python train.py --win_length=400 --num_classes=13 --kernel_size=5 --stem="single" --widths=[256] --mixing="cutmix" --beta2=0.98 --max_grad_norm=5.0
Rows from block 4 of a small sound classifier, named by matrix and row number. Each number is 128 + 24 x the weight over its row's rms, rounded and kept within 0 to 255. All counts start at 0.
After each channel's rows are labels from the 100 clips, of 14976, where the channel reaches its highest value: "strongest on" is what is common among them; "loudest" is the band of the loudest frequency at the time of the peak. Only what is clearly more common there than usual is listed. The data: synthesized solo parts of chorales (CocoChorales).
# conv: width-5 conv, dilation 3 (model.blocks.4.conv.weight, 256x256x5, each kernel summed), inputs 0-85

conv.225 [110 107 115 135 122 102 119 135 114 124 139 102 124  74 120 140 166 147 106 131 170 145 131 124 118 110 147 153 142 138 125 148 144 109 139 137 147 136  77 143 115  85 101  72 146 154 111 156  85 108  85 170 123 110  99 122 126 109 132 114 137 142 146 106 123 155 139 127 129 130  85 153 126  66 131 115 148 119  99 105 146 118 138  97 124 153]
strongest on: viola; note F4; note D#4; note C4
loudest: 250 to 500 Hz

conv.115 [ 31 132 104 139 121 129 112  92 152 134 117 124 130 113 128 127 142 128 131 103 130 125 116 105 137 145 134 153 144 136 127 126 136 127 132  54 113 111 132  79   0 120 119 128 122 120 151  55 115 101 143 108 152 115 122 116 132 137 150 119 131 136 148 157 122 143 129 129 146 135 151 126 117  93 115  98  74 138 131 104 134 115 103 131 130 137]
strongest on: cello; note A#3; note C4; note G#3
loudest: 250 to 500 Hz

conv.19 [154 154 110 138 130  72 139 103 103 115  74  79 146 120 152 137 113 128  94 149 148 128 161 123 115 105 108  91 122 108 126 129  33 115 130 130  72  96 126 140 130 139 105 124 104 145 129 105 124 134 113 125 131 133 146  99 156  54  31 139  83 121  79 124 137 144 139 146 130 120 141 145 133 117 144 150 132 125 125 127 111 142 119 123 105 132]
strongest on: flute; note A#4; note B4; note A4
loudest: 500 to 1000 Hz

conv.247 [114 101 103  73 121 109 131 127 140 130 101 107 133 151 111 137 147 113  89 155 112 119 107 109 134 125 100 151 138 111 104 123 124 111 104 118 107 121 142 135 129 126  58 114 124 141 122 114  99 113 130 100 168 106  70 166 112 129 139  94 105 128 144 112 144 135  92 116 139 116 139 142  88 114 119 124 105 137 128 114  93 148  38 180 141 127]
strongest on: flute; note C#5; note D5; note D#5
loudest: 1000 to 2000 Hz

conv.95 [ 97 123 153 136 141 135 129 127 145  95 136 143  87  95 143 111 184 123 136  72 166 112 124 151 110 141 161 122 122 132 143 115 160 156 129 104 144 172 110 105  95 124 147 128 146 187  74 146 141 123 129 134  92 107 109  99 148 143  99 113 152 132 146 141 129 139 132 146 139 126 145 130 157 120 106 135  87 101 119 141 165 119 155 126 135 123]
strongest on: violin; note A4; note A#4; note B4
loudest: 250 to 500 Hz

conv.125 [153 125 109 104 121 119 127 160 132 127 109 127  92 140 137 152 141  88 137 149 128 113  97 117 122 143  70 150 138  39 112  70  71  98  60 109 129 102 136 148 146 122 130 146  76 156 131 124 137  99 122 109 171 146 124 126 136  68 106 114 117 157 127 103 156  86 113 131 136 140 134 109 131 145 116 129 140 165 113 128 153 142 116 140 128  88]
strongest on: saxophone; trombone; note B3
loudest: 250 to 500 Hz

conv.94 [ 88 122 140 118 119 125 133 107 157 123 142 123 118 149 149 154 121 138 125  83 122 104 112 115 139 136 110 127 147 126 131 102  79 129 123  87 125 110 149 119  36 135 135 124 124 133 120  55 137  94 145 110 149 138  99 118 130 118 129 133 123 152 130 154 126 126 136 128 139 135 127 126 124 113 137 127  48 130 141 115 114 132 110 121 119 132]
strongest on: cello; note A#3; note C#4; note C4
loudest: 250 to 500 Hz

conv.149 [135 115  82 117 116 145 141 103 128 112 105 162 119 130  93 139 148 127 156 128 129 118  89 125  96 121 109 135 116 114 110 109 111 101 113 138 110 104 127 149 131  63 125 122 119 151 113 116 108 124  78 116 146 162 139 147 117 111 131 113 108 129 124 128 119  42 124 135 141 121 117 110 104 153 121 110 125  82  82 114 118  85 126 128 152 118]
strongest on: flute; note D#5; clarinet
loudest: 500 to 1000 Hz

conv.15 [127  90  88 117 130 148 153 110 150 126  80 139 128 142 112 160 129 104 112 127 123 110 105 116 139 110 123 124 147 133 115 109  57 101  94 129  78  99 135 149 121 106  71 119 106 146  84 114 113 112  96 104 159 144 128 153 133 103 131  90  66 134  87 140 144  97 139 141 133 135 126 130  91 143 127 112 106 103  92  77  95 133  73 130 114 134]
strongest on: cello; note A3; note B3
loudest: 250 to 500 Hz

conv.213 [110 135 119 118 108  91 126 107 130 131 123  96 142 153 143 151 131 140 109 126 123 110 132  97 138 134 101 147 145 120 134 118 113 127 119 101 114 113 134 126  59 142  95  84 110 141 130  53  96 107 152 119 150 131  79 134 117 117 136 130 114 147 138 144 125 145 142 115 154 121 130 150 101  69 132 140  81 142 143  94 110 144  99 146 134 148]
strongest on: viola; cello; note A#3; note E4
loudest: 250 to 500 Hz

conv.155 [101 125 134 129 129 141 118 131 137 117 164 150 134 136 138 119 131 120 174 124 108 144 133 134 129 175 154 170 129 130 148 115 156 121 126  98 168 125 130 140 122 123 147 111 119  92 162 129 137 122 132 135  89 123 103  84 143 157 144 127 169 115 161 127 120 160 106 123 152 113  95 138 133 122 148 117 147 166 129 126 178 137 155 154 172 133]
strongest on: tuba; note A3; note D#4; note B3
loudest: 250 to 500 Hz

conv.50 [137 144 117 126 131 158 114 117  96 111 128 125 110  94 141 132 123 140 159  88 112 120 125 139  87 154 128 121 126 126 124 125 123 136 122 118 116 131  77  58 147 136 161 134 129  92 150 111 123 139 129  93 148 141 149 120 126 126 124 141 121  97 104 119  58 110 128 114 111  97 141  68 110 142  72 132 143 135 140 145 105  31 115 101  90  93]
strongest on: saxophone; cello
loudest: 250 to 500 Hz

conv.121 [150 128  65  95 140 126 186  96  81  92 121 141 136 141 134 165 143 133 128 135 129 125 129 146  82 120  63 117 126 105 101 100  85 126 111 144 109 102 127 176 131  95  68  68 128 151 126 131  54 130  93 137 128 137 123 154 147 133 135 127 116 120  99 109 109 109 156 146 145  51 119 140 113 142 139 143 136  90 114  95 103 145  98 133 130 137]
strongest on: flute; note F5; note D#5; note F#5
loudest: 500 to 1000 Hz

conv.207 [ 58 111 106 130 124 147 114  89 150 148 110 149 142 104  90  97 148 127 147 122 136 141 106 135 149 153 157 164 134 144 110 128 157  92 147  65 126 103 126  96  63  94 134 135  99 125 139 118 130 105 131 122 138 128 131  95 128 142 141 109 142 120 158 146 144 133 126 122 149 148 124 117 135 131 112  69 101 120 127  98 149 102 119 133 150 135]
strongest on: tuba; note B3; note A3
loudest: 250 to 500 Hz

conv.99 [135 119  23  99 126 139 134 128  93 125 104 148 132 132 115 158 128 106 148 144 128 123 120  67 110 126 105 129 116 118 100 107  94 107  83 147 112  92 122 150 146  66 117 119 119 148 122 124 101 126  50 114 139 163 128 145 123 111 126 123 100 139 120 106 122 105  87 130 135 121 111 130  78 156 131 123 144 124  65 120 115 107  90 123 134 138]
strongest on: flute; note D5; note D#5; note E5
loudest: 1000 to 2000 Hz

conv.203 [147 137 132 129 120 121 134  93  93 105 161  95 112 123 151 155 114 127 138  81 103 128 123 145  99 141 111 129 139 116 148 112  98 127 111 118 140 114 120 114 133 150 129 103 116  98 152 115 129 135 139 135 131 115 122 114 137 120 132 139 123  83 120 133   7 127 144 133 129  54 124 129 131  89 129 158 134 134 146 109 104 104 117 111 109 126]
strongest on: cello; note A3; note A#3; note C#4
loudest: 250 to 500 Hz

conv.53 [161 138 122 139 140 103 140 107 104  79 119 124 135 141 155 163 122 122 100 137 141 107 169 136  84 124  75 109 129  85 106  93   8 123 132 124 119 104 135 176 134 118  85 105 112 143 115 116 100 121  98 124 148 154 138 134 164  96 108 124 116 115  76 129 129 137 155 154 145 103 133 145 139 143 156 137 129 106 120 126 123 157 142 132 121 129]
strongest on: cello; note A3; note G3; note B3
loudest: 250 to 500 Hz

conv.246 [131 129 126  50 105 127  96 148 125 120 149 134 116 130 153 133 169 124 160 126 126  96 117  98 122 155 108 145 154  73 124  97 149 134 107  96 147 130 123  95 146 128 160 144 107 137 146 117 137 130 139 105 128 131 114  94  80 126 136 128 128 135 133  94 136 139  64  71 134 133 123 121  97 132 127 140 152 177 126 133 147 130  92 135 132 122]
strongest on: saxophone; note F4; note G#4
loudest: 250 to 500 Hz

conv.65 [144 123  97 152 129 104 118 123  68 142 137  77 133  80 126 160 119 122  97 137 147 156 120 126 120 126  90 138 134 111 140 129  72 101 127 132 130  63  80 149 106 116  72 103  95 130 142 128 105 123  85 159 145 132 133 126 153  82 126 124 122 117 108 135 123 132 162 144 128 127 126 139 148  92 123 119 142 138 111 105 140 132 126  79  86 139]
strongest on: viola; note D#4; note D4
loudest: 250 to 500 Hz

conv.62 [149 144 139 134 137 142 142 147 115 137 101  98  87 122 130 126 104 120 124 110 130 133 106 125 139 142 100 100 136  99 146 128 100 128 111 109 105 128 137  83 136 141 143 172 116 113 135 136 161 147 127  97 169 136 150  71 146  96  95 130 101 122 106 108 132  89 137 141  97 142 153  32 123 134  75 128 133 151 126 149 118 111 112 104  70  62]
strongest on: saxophone; note G#4
loudest: 250 to 500 Hz

conv.37 [120 135 128 117  17  72 144  75  96 138 124 136 156 118 121 142 147 145 148 138 114 102 140 149 113 107 110 144 159 121 138 123 140 101 116 138 136 120 113 135 128 142 119  95 122 106 119 116 102 140 145 151 144 142 125 123  58  94 109 131 113 102 129 109 104 140 143  80 132  66  64 166 132 127 130 136 139 110 132 104 139 130 125 110 131 160]
strongest on: viola; note B4; note C5
loudest: 250 to 500 Hz

conv.151 [124 142 112 153 142 132 159 125 128 129 127  67 116 143 144 124  75 131 109 100 139 124 123 141 148 123 117  74 129 119 141 104  71 130 129  75  98 124 130  91  85 145 135 134 114 101 140 104 147 125 145  77 143 102 124  78 166 122  98 134 113 119 115 163 112 136 142 154 109 126 133  99 129 105 133 115  55 134 150 143 103 135 130 115  68  95]
strongest on: cello; note C#4; note C4
loudest: 250 to 500 Hz

conv.116 [119 114  99 129 133 165  52 117 163  90  79 145 146 127 143 158 144 108 170 119 146 118 135 126 120 123 144 122 121 148 127 133 109 124 125 108  88 109 157 126 116 137 135 129 143 175 119 115 150 147 110 148 112 162 114 133 106 152 106 131 128 151 132 151 136 132 105 118 118 125 124 120 122 119 127 120 101 179  82 103 145 147 114 167 144  71]
strongest on: viola; note F4; note F#4; note E4
loudest: 250 to 500 Hz

conv.218 [159 156 157 158 144 101 143  99 126  92 145 104 125 130 161 153 119 143 122  83 111 112 156 154 122 118 138  83 143 124 144 121  81 153 135 112 119 146 129 117 134 163 154 128 138 111 129 108 145 143 146 122 125 126 141 111 165 130 104 149 121  88  60 138  82 149 162 158 117  89 138 126 145 102 135 161 120 116 148 148 102 141 133 118  96 123]
strongest on: cello; violin; note D3
loudest: 250 to 500 Hz

conv.179 [106 139 146 146 150 131 154 132 130 102 147 106 116 131 136 120 113 124 131 115 141 106 142 134 123 137 131 127 120 109 145  89 120 135 122  67 138 132 132 121  84 133 129 104 131 139 132 129 128 124 141 113 112  79  71  74 160 161 120 125 148 121 146 135 123 149 122 151 129 117 125 114 149  50 143 133 100 154 135 127 147 159 145 131 137 115]
strongest on: violin; note F5; note G5; note F#5
loudest: 500 to 1000 Hz; 1000 to 2000 Hz

conv.192 [143 144 153 150 117  54 113 120 109 139 122  52 126 107 138 156 145 130  66 125 158 117 151 128 122  95 114 126 138 112 154 141  67 115 146 107 124 103 105 128 121 153 107 125 130 128 126 122 136 126 136 154 153 120 132 130 140  54 100 138 103 105  80 138 120 138 147 135 132 130 123 139 132  62 135 139 120 135 135 116 127 142 128  92  82 125]
strongest on: viola; note D#4; note D4
loudest: 250 to 500 Hz