config.yaml
arch: "tdnn"
model: "sound classifier"
dataset: "synthesized solo parts of chorales (CocoChorales)"
train_examples: 39062
gain_aug_db: 6
time_shift_ms: 50
n_mels: 64
hop_length: 160
input: "log_mel"
spec_augment: true
win_length: 400
targets: ["instrument"]
num_classes: 13
norm: "batchnorm"
activation: "gelu"
depths: [14]
kernel_size: 5
stem: "single"
widths: [256]
mixing: "cutmix"
loss: "cross_entropy"
init: "lecun_normal"
optimizer: "cautious_adamw"
lr: 0.0017
beta1: 0.9
beta2: 0.98
eps: 1e-08
grad_clip: 5.0
sam_rho: 0.05
steps: 21500
batch_size: 128
epochs: 70.5
lr_schedule: "cosine"
final_lr_fraction: 0.01
warmup_steps: 4300
weight_decay: 0.07
Rows from block 5 of a small sound classifier, named by matrix and row number. Each number is 500 + 25 x the weight over its row's rms, rounded and kept within 0 to 999. All counts start at 0. Numbers have three digits each. After the name is the row's rms in percent of the matrix's.
After each channel's rows are labels from the 100 clips, of 14976, where the channel reaches its highest value: "loudest band" is the band of the loudest frequency at the time of the peak. Only what is clearly more common there than usual is listed. The data: synthesized solo parts of chorales (CocoChorales). In brackets: how many of the 100, against the usual share in percent.
# conv: pointwise conv (model.blocks.5.conv.weight, 256x256x1), inputs 172-255

conv.191 100:562510509505506467520497524516471503462478481498529528508468470495501490480487492501515495522481513491474535464519528521484498516527447500454476535477538477490493496476513496490513493524513481497487542453523478484495481398523501475551472493474511517499
loudest band: 250 to 500 Hz (89 vs 44.2)

conv.193 102:481534507510482468490499490473539525516502504512446467440518540474503543459499499501549515497515501488479467530500512435480506517491494506496511518526510428464515472528475496485529497449492464500532481541501534508524514484478490547469527509479535499449
loudest band: 250 to 500 Hz (90 vs 44.2)

conv.253 090:500479498460539475503502520446469524497500500444534537523505478510493496474515506495535441521501459532499535500477571529517505512563502515514516513477500558502457510512512496501533505470505486497543506492526523482515537517478463513557518525493483499490
loudest band: 250 to 500 Hz (85 vs 44.2)

conv.38 102:512565476508506492495482523463532504478510503489530458523479474490480505506508504513514535509444503476470499521563432519491453495494494495468487520509524471498541514470445483513456486517501529516524515491456512516498492428472503533485447497521490490472
loudest band: 250 to 500 Hz (74 vs 44.2)

conv.12 100:483541520471538417475482550487497504490509488535483534502508521506493489506509521423534512525526464493466487543538486507527509479554497498519497513551519478489479531500518498469512565529579501526496489506548508516543476534490525499551512487512461485512
loudest band: 500 to 1000 Hz (53 vs 25.1)

conv.7 102:485547481464491448544511526508539491477491504508506501511488498502537497537472474532462513551487525453472500494539476505428509510472494520486500544511503516500485528470502522531493502529482495559525493510457517506474478490492485478460485502517494509508
loudest band: 500 to 1000 Hz (75 vs 25.1)

conv.55 105:502480545508479510496506522514525476516501508513456461502466507474515508500500528489498504493513511464463462488511446449454514514516462518506500494508488462503463493512509471486496467505508542513495515537481484529493468507541517477503517501512531527520
loudest band: 250 to 500 Hz (82 vs 44.2)

conv.0 099:533535496496511462531476486541491522503463486474505530498501490472495544478459487500523518492490466494526528470497515474508502498492507478447465508514547468493539512523497501498513509516477492499482496481517521513507506461553498493487455472481514533494
loudest band: 250 to 500 Hz (98 vs 44.2)

conv.59 096:508522530454491491472535521489535486500514525500492496531515536515518512515530520429501496510526516494473508497519530472486536499550503561532510497512503450489452500525526511490530498542553508494514476512516504510517524530524567501548531498511468520480
loudest band: 250 to 500 Hz (100 vs 44.2)

conv.232 102:497488511486473524432513528457536493533515505519484480506498536506463510490527511494513506500521497489462472529493494476490496501536490512528526505506515468492490485508502501453515488476529509497534488528505496513501492536517489517515543518494505484493
loudest band: 250 to 500 Hz (98 vs 44.2)

conv.220 100:497541523417526470460493510480444490521496513473526527513489505537490530542524528488492478501518507491513500526534486453478492483509505488531501462505499508494476481531525511516483524507526531485505460497532490523545513551494517476519519522497446488500
loudest band: 250 to 500 Hz (74 vs 44.2)

conv.95 100:521533461482500478525538516498493481457484476516525534517482492489504481504498472541507516520488543488466533463512512546507499516478462504479490547484542520532526522440506488511510488539483457510485495469514473478479492430531466486501448475526501506515
loudest band: 1000 to 2000 Hz (48 vs 13.3); 2000 to 4000 Hz (26 vs 0.8)

conv.141 099:512506516493517487500480497471502543526495473497505567508515513508457515541489502502556458502510455456503531504470580499504497479508509516516482497498494531484474475540511489486530508476490463503528494491511519494510562511494506516516487498489506507479
loudest band: 250 to 500 Hz (73 vs 44.2)

conv.56 100:511488507512455546455503500487513507533514521468515437508484476501513519505506505519488509450446520502511477494519434457481457501479505506473515488480488472483513470498482493501454454498473541503519499509450518524476489481504492513481521542484488492482
loudest band: 250 to 500 Hz (70 vs 44.2)

conv.230 092:519510509497483492496532541465492493478539477564523528500503537521500474504527452517492494557511514530446529512471527529529540464530503507517523494492517478489521510458519505528528530523540499524490500529514517465496472547501512498539541451478463490494
loudest band: 250 to 500 Hz (95 vs 44.2)

conv.1 096:511539481465484459498479492495524512540502467511467535492552537502470494522503454506534514519547478477483501539485530476521559459490549483535477484546524487501514505494523531527566535490478477529516472526524524549531547492543523554501504472507490479485
loudest band: 250 to 500 Hz (100 vs 44.2)

conv.83 103:500519505478486522469504522454539529503538499491505440500503492504499511499529515512501494494495506483472495516503491488437461542520500510486523530465507439517512468515454508482487466491498505492539513482492507493495507477470499520498532537500531465494
loudest band: 250 to 500 Hz (80 vs 44.2)

conv.200 101:524461506495493535490503499429525502510513507439523487517465521495490507505505532500514427478483496504525504490492527497489483534531484504498506515470471548468478477512471494468504469482509499450560522485478492475480552511450501494533501564476516497477
loudest band: 250 to 500 Hz (71 vs 44.2)

conv.78 102:488513465459506484502498525507503481531520446521521490545520497515502464529504468558486525514508482452505505496502513523492512497473526514526523502505491530519506514448534508515521488507451510514548446526492498561485538497539482529466509493507511485517
loudest band: 250 to 500 Hz (82 vs 44.2)

conv.138 102:532509517498495518506502512534476436517499501504516500520490506475466506515469474519405512502477539460540518463486501525527522494450508508526527461465511496523518519504501452509486506556510498501464490533499455522479468481553508458512509485523482501553
loudest band: 1000 to 2000 Hz (37 vs 13.3)

conv.112 102:490526511509525461511464523494500527491491524480514527502422494477493503484491557472535510496463497459485523515544483518476425543534483486495510538496501505503489515523478456471462492438508501481507525514489466517503483504469467492517500545521536499498
loudest band: 250 to 500 Hz (82 vs 44.2)

conv.206 098:571511494457476503453529524481489460486487504491512500529494489512485518489537497485506502492513497509495508505516532494531510507521431498489466498482537486470502477504506507486522507557548498471482477454512485479500504497535519477540472495500485504455
loudest band: 250 to 500 Hz (76 vs 44.2)

conv.4 100:510543488504485458496474474474502500503507505499509494476509529514455538516485467524522512489500498464506505520523517443468527483465507505483471497507543424473538464516504506515507480505481494510535483531499520512525527486509527523477479497464497492437
loudest band: 250 to 500 Hz (93 vs 44.2)

conv.16 099:505481514498494531479505487479522506498491529421516491514462496473511523486493551492507475467473522517521508490528510488471450559540459501486512536493504508485481494532498431468501453464511500446533519498481472481492520486473485497518507576508537509471
loudest band: 250 to 500 Hz (79 vs 44.2)

conv.242 097:488543511518470456506490484479502508495522494508502508458509557515462513525493447552501495496489514467502510523515507478473528484458510489517467502479532434462546458499504504537517475490473479511536501554495533511502506477491517507478497484469531488486
loudest band: 250 to 500 Hz (75 vs 44.2)

conv.252 099:529509489492513491515494519510447533481477503487524515516508433477498516486509538500533505512474459493495526498490514546499438520535499475465488523484511519499508518520487509468481523511522489488487522420512510464493505437511471506528491534492499512491
loudest band: 250 to 500 Hz (100 vs 44.2)

conv.22 096:500535529474484466471524540458478464505511504561512517513495546526504485524528474474494465540525517509453502527489516509510531473525477513539509492492510492457501514485530513502521527533564481512504479523524500490491500533507508484552525483476491465499
loudest band: 250 to 500 Hz (96 vs 44.2)

conv.137 100:505496522518507449560477503523512531521494486469501522509499501493481500504485505523533466484514448479508531493477530509475509522504534497515499525498490523505506489515498495506536491425488464465525514522502486521485543389502477519513499530509578538506
loudest band: 250 to 500 Hz (77 vs 44.2)

conv.15 100:523516443482505517508524491522495497497502491500503503521521432437516509488514491484488536518506505496494517527490489529527474513478517486499507500519513503531537538473469520494473527528500493494465513461525521502500495424516473513471486471540486495507
loudest band: 250 to 500 Hz (79 vs 44.2)

conv.145 097:467524499427507480499505516508478466518499486514510527511523514516500470481540460462499469543548501528516499532502521502551532510517520502559517491515503510501497489483509509494533529506537493490508435533557478503493507534505478516498531481486505476528
loudest band: 250 to 500 Hz (99 vs 44.2)

conv.91 105:533510490487512512488501496529516496480500507491491499522493446454516513479509513430494529519475505489486509506523477492521484517515504528499499503515506462512509545506483509456457516557523522497471510454512497512504496471526556488497459480538470525478
loudest band: 500 to 1000 Hz (59 vs 25.1)

conv.156 096:510523513504519494487465549483529512477527479540454508496506482484521485485514526432550533545500466502428493510502470513529506484563514518507514495549519454501505554480465523464498545542545523521486525493516519498526460472476536501527518479527448480504
loudest band: 500 to 1000 Hz (67 vs 25.1)

conv.190 103:522454546510492556491461535527532509524531482509479463503464453478515494529487592490507497486463471442480480460474507487514483504530491524478545475497456497524465487538506502452503503485510536493513540495466500498481487509515514491525512519502498509511
loudest band: 250 to 500 Hz (88 vs 44.2)

conv.19 093:485536494486494487445522495414530492485535496499507478505511536501508508441595485492521508507512510538455483547509497498506515514521488505530510543495534464517528513490450496490517487478534495498544491516518499507502503518470499540498528498510518483469
loudest band: 250 to 500 Hz (98 vs 44.2)

conv.184 106:494495526511487497503471512505516549533517491500480452487508464469506506521478522535505506486493488469487477524480481499477474503491534501475550486504445485490507493509497511511489500481476535528509520518475522513485507444498496525477528527496521483519
loudest band: 250 to 500 Hz (84 vs 44.2)

conv.164 103:532493502482501454536481522526501514530511503479533517548520489517500493528484517548486474512502488464499521494497500528460485509496526514516497512480491531486491513497511503519509484483468524498541497517496508549467542408505483531492486533501526519529
loudest band: 250 to 500 Hz (84 vs 44.2)

conv.171 100:503524528470545479480498507496457481547492499492517561531508533533477508537530508461504464496530499483551503527488511495548513469536523491562524476505506497483494490522513517484516549503528480481507445518538494502526511578497488515540521506479483479508
loudest band: 250 to 500 Hz (74 vs 44.2)

conv.189 097:478515507522503509496485504482526500481513476491490456466479481517516485432498526508535538493493486487459473479534450454457488511493507506501493549515532465489504506478475493491491477481485538483531507517468491522490483497481488498470516506510531501490
loudest band: 500 to 1000 Hz (65 vs 25.1)

conv.134 096:516451512458491504483499524456503515509504493456537510534500509518494506508500526480516447490501477513498524485492570504512495516558495537525531509476494537494441485517523491495526490497512506476531501495507521487493558534492511488559511534488472515489
loudest band: 250 to 500 Hz (77 vs 44.2)

conv.244 097:498518470473523492530502494494496503487501477466537510540480481449507458529483501514502477523479511486522521453505526564509484513502510524507503535491494528535491525479476471506496517496456481503518523492479439483426523453470476503493460507516496514543
loudest band: 250 to 500 Hz (79 vs 44.2)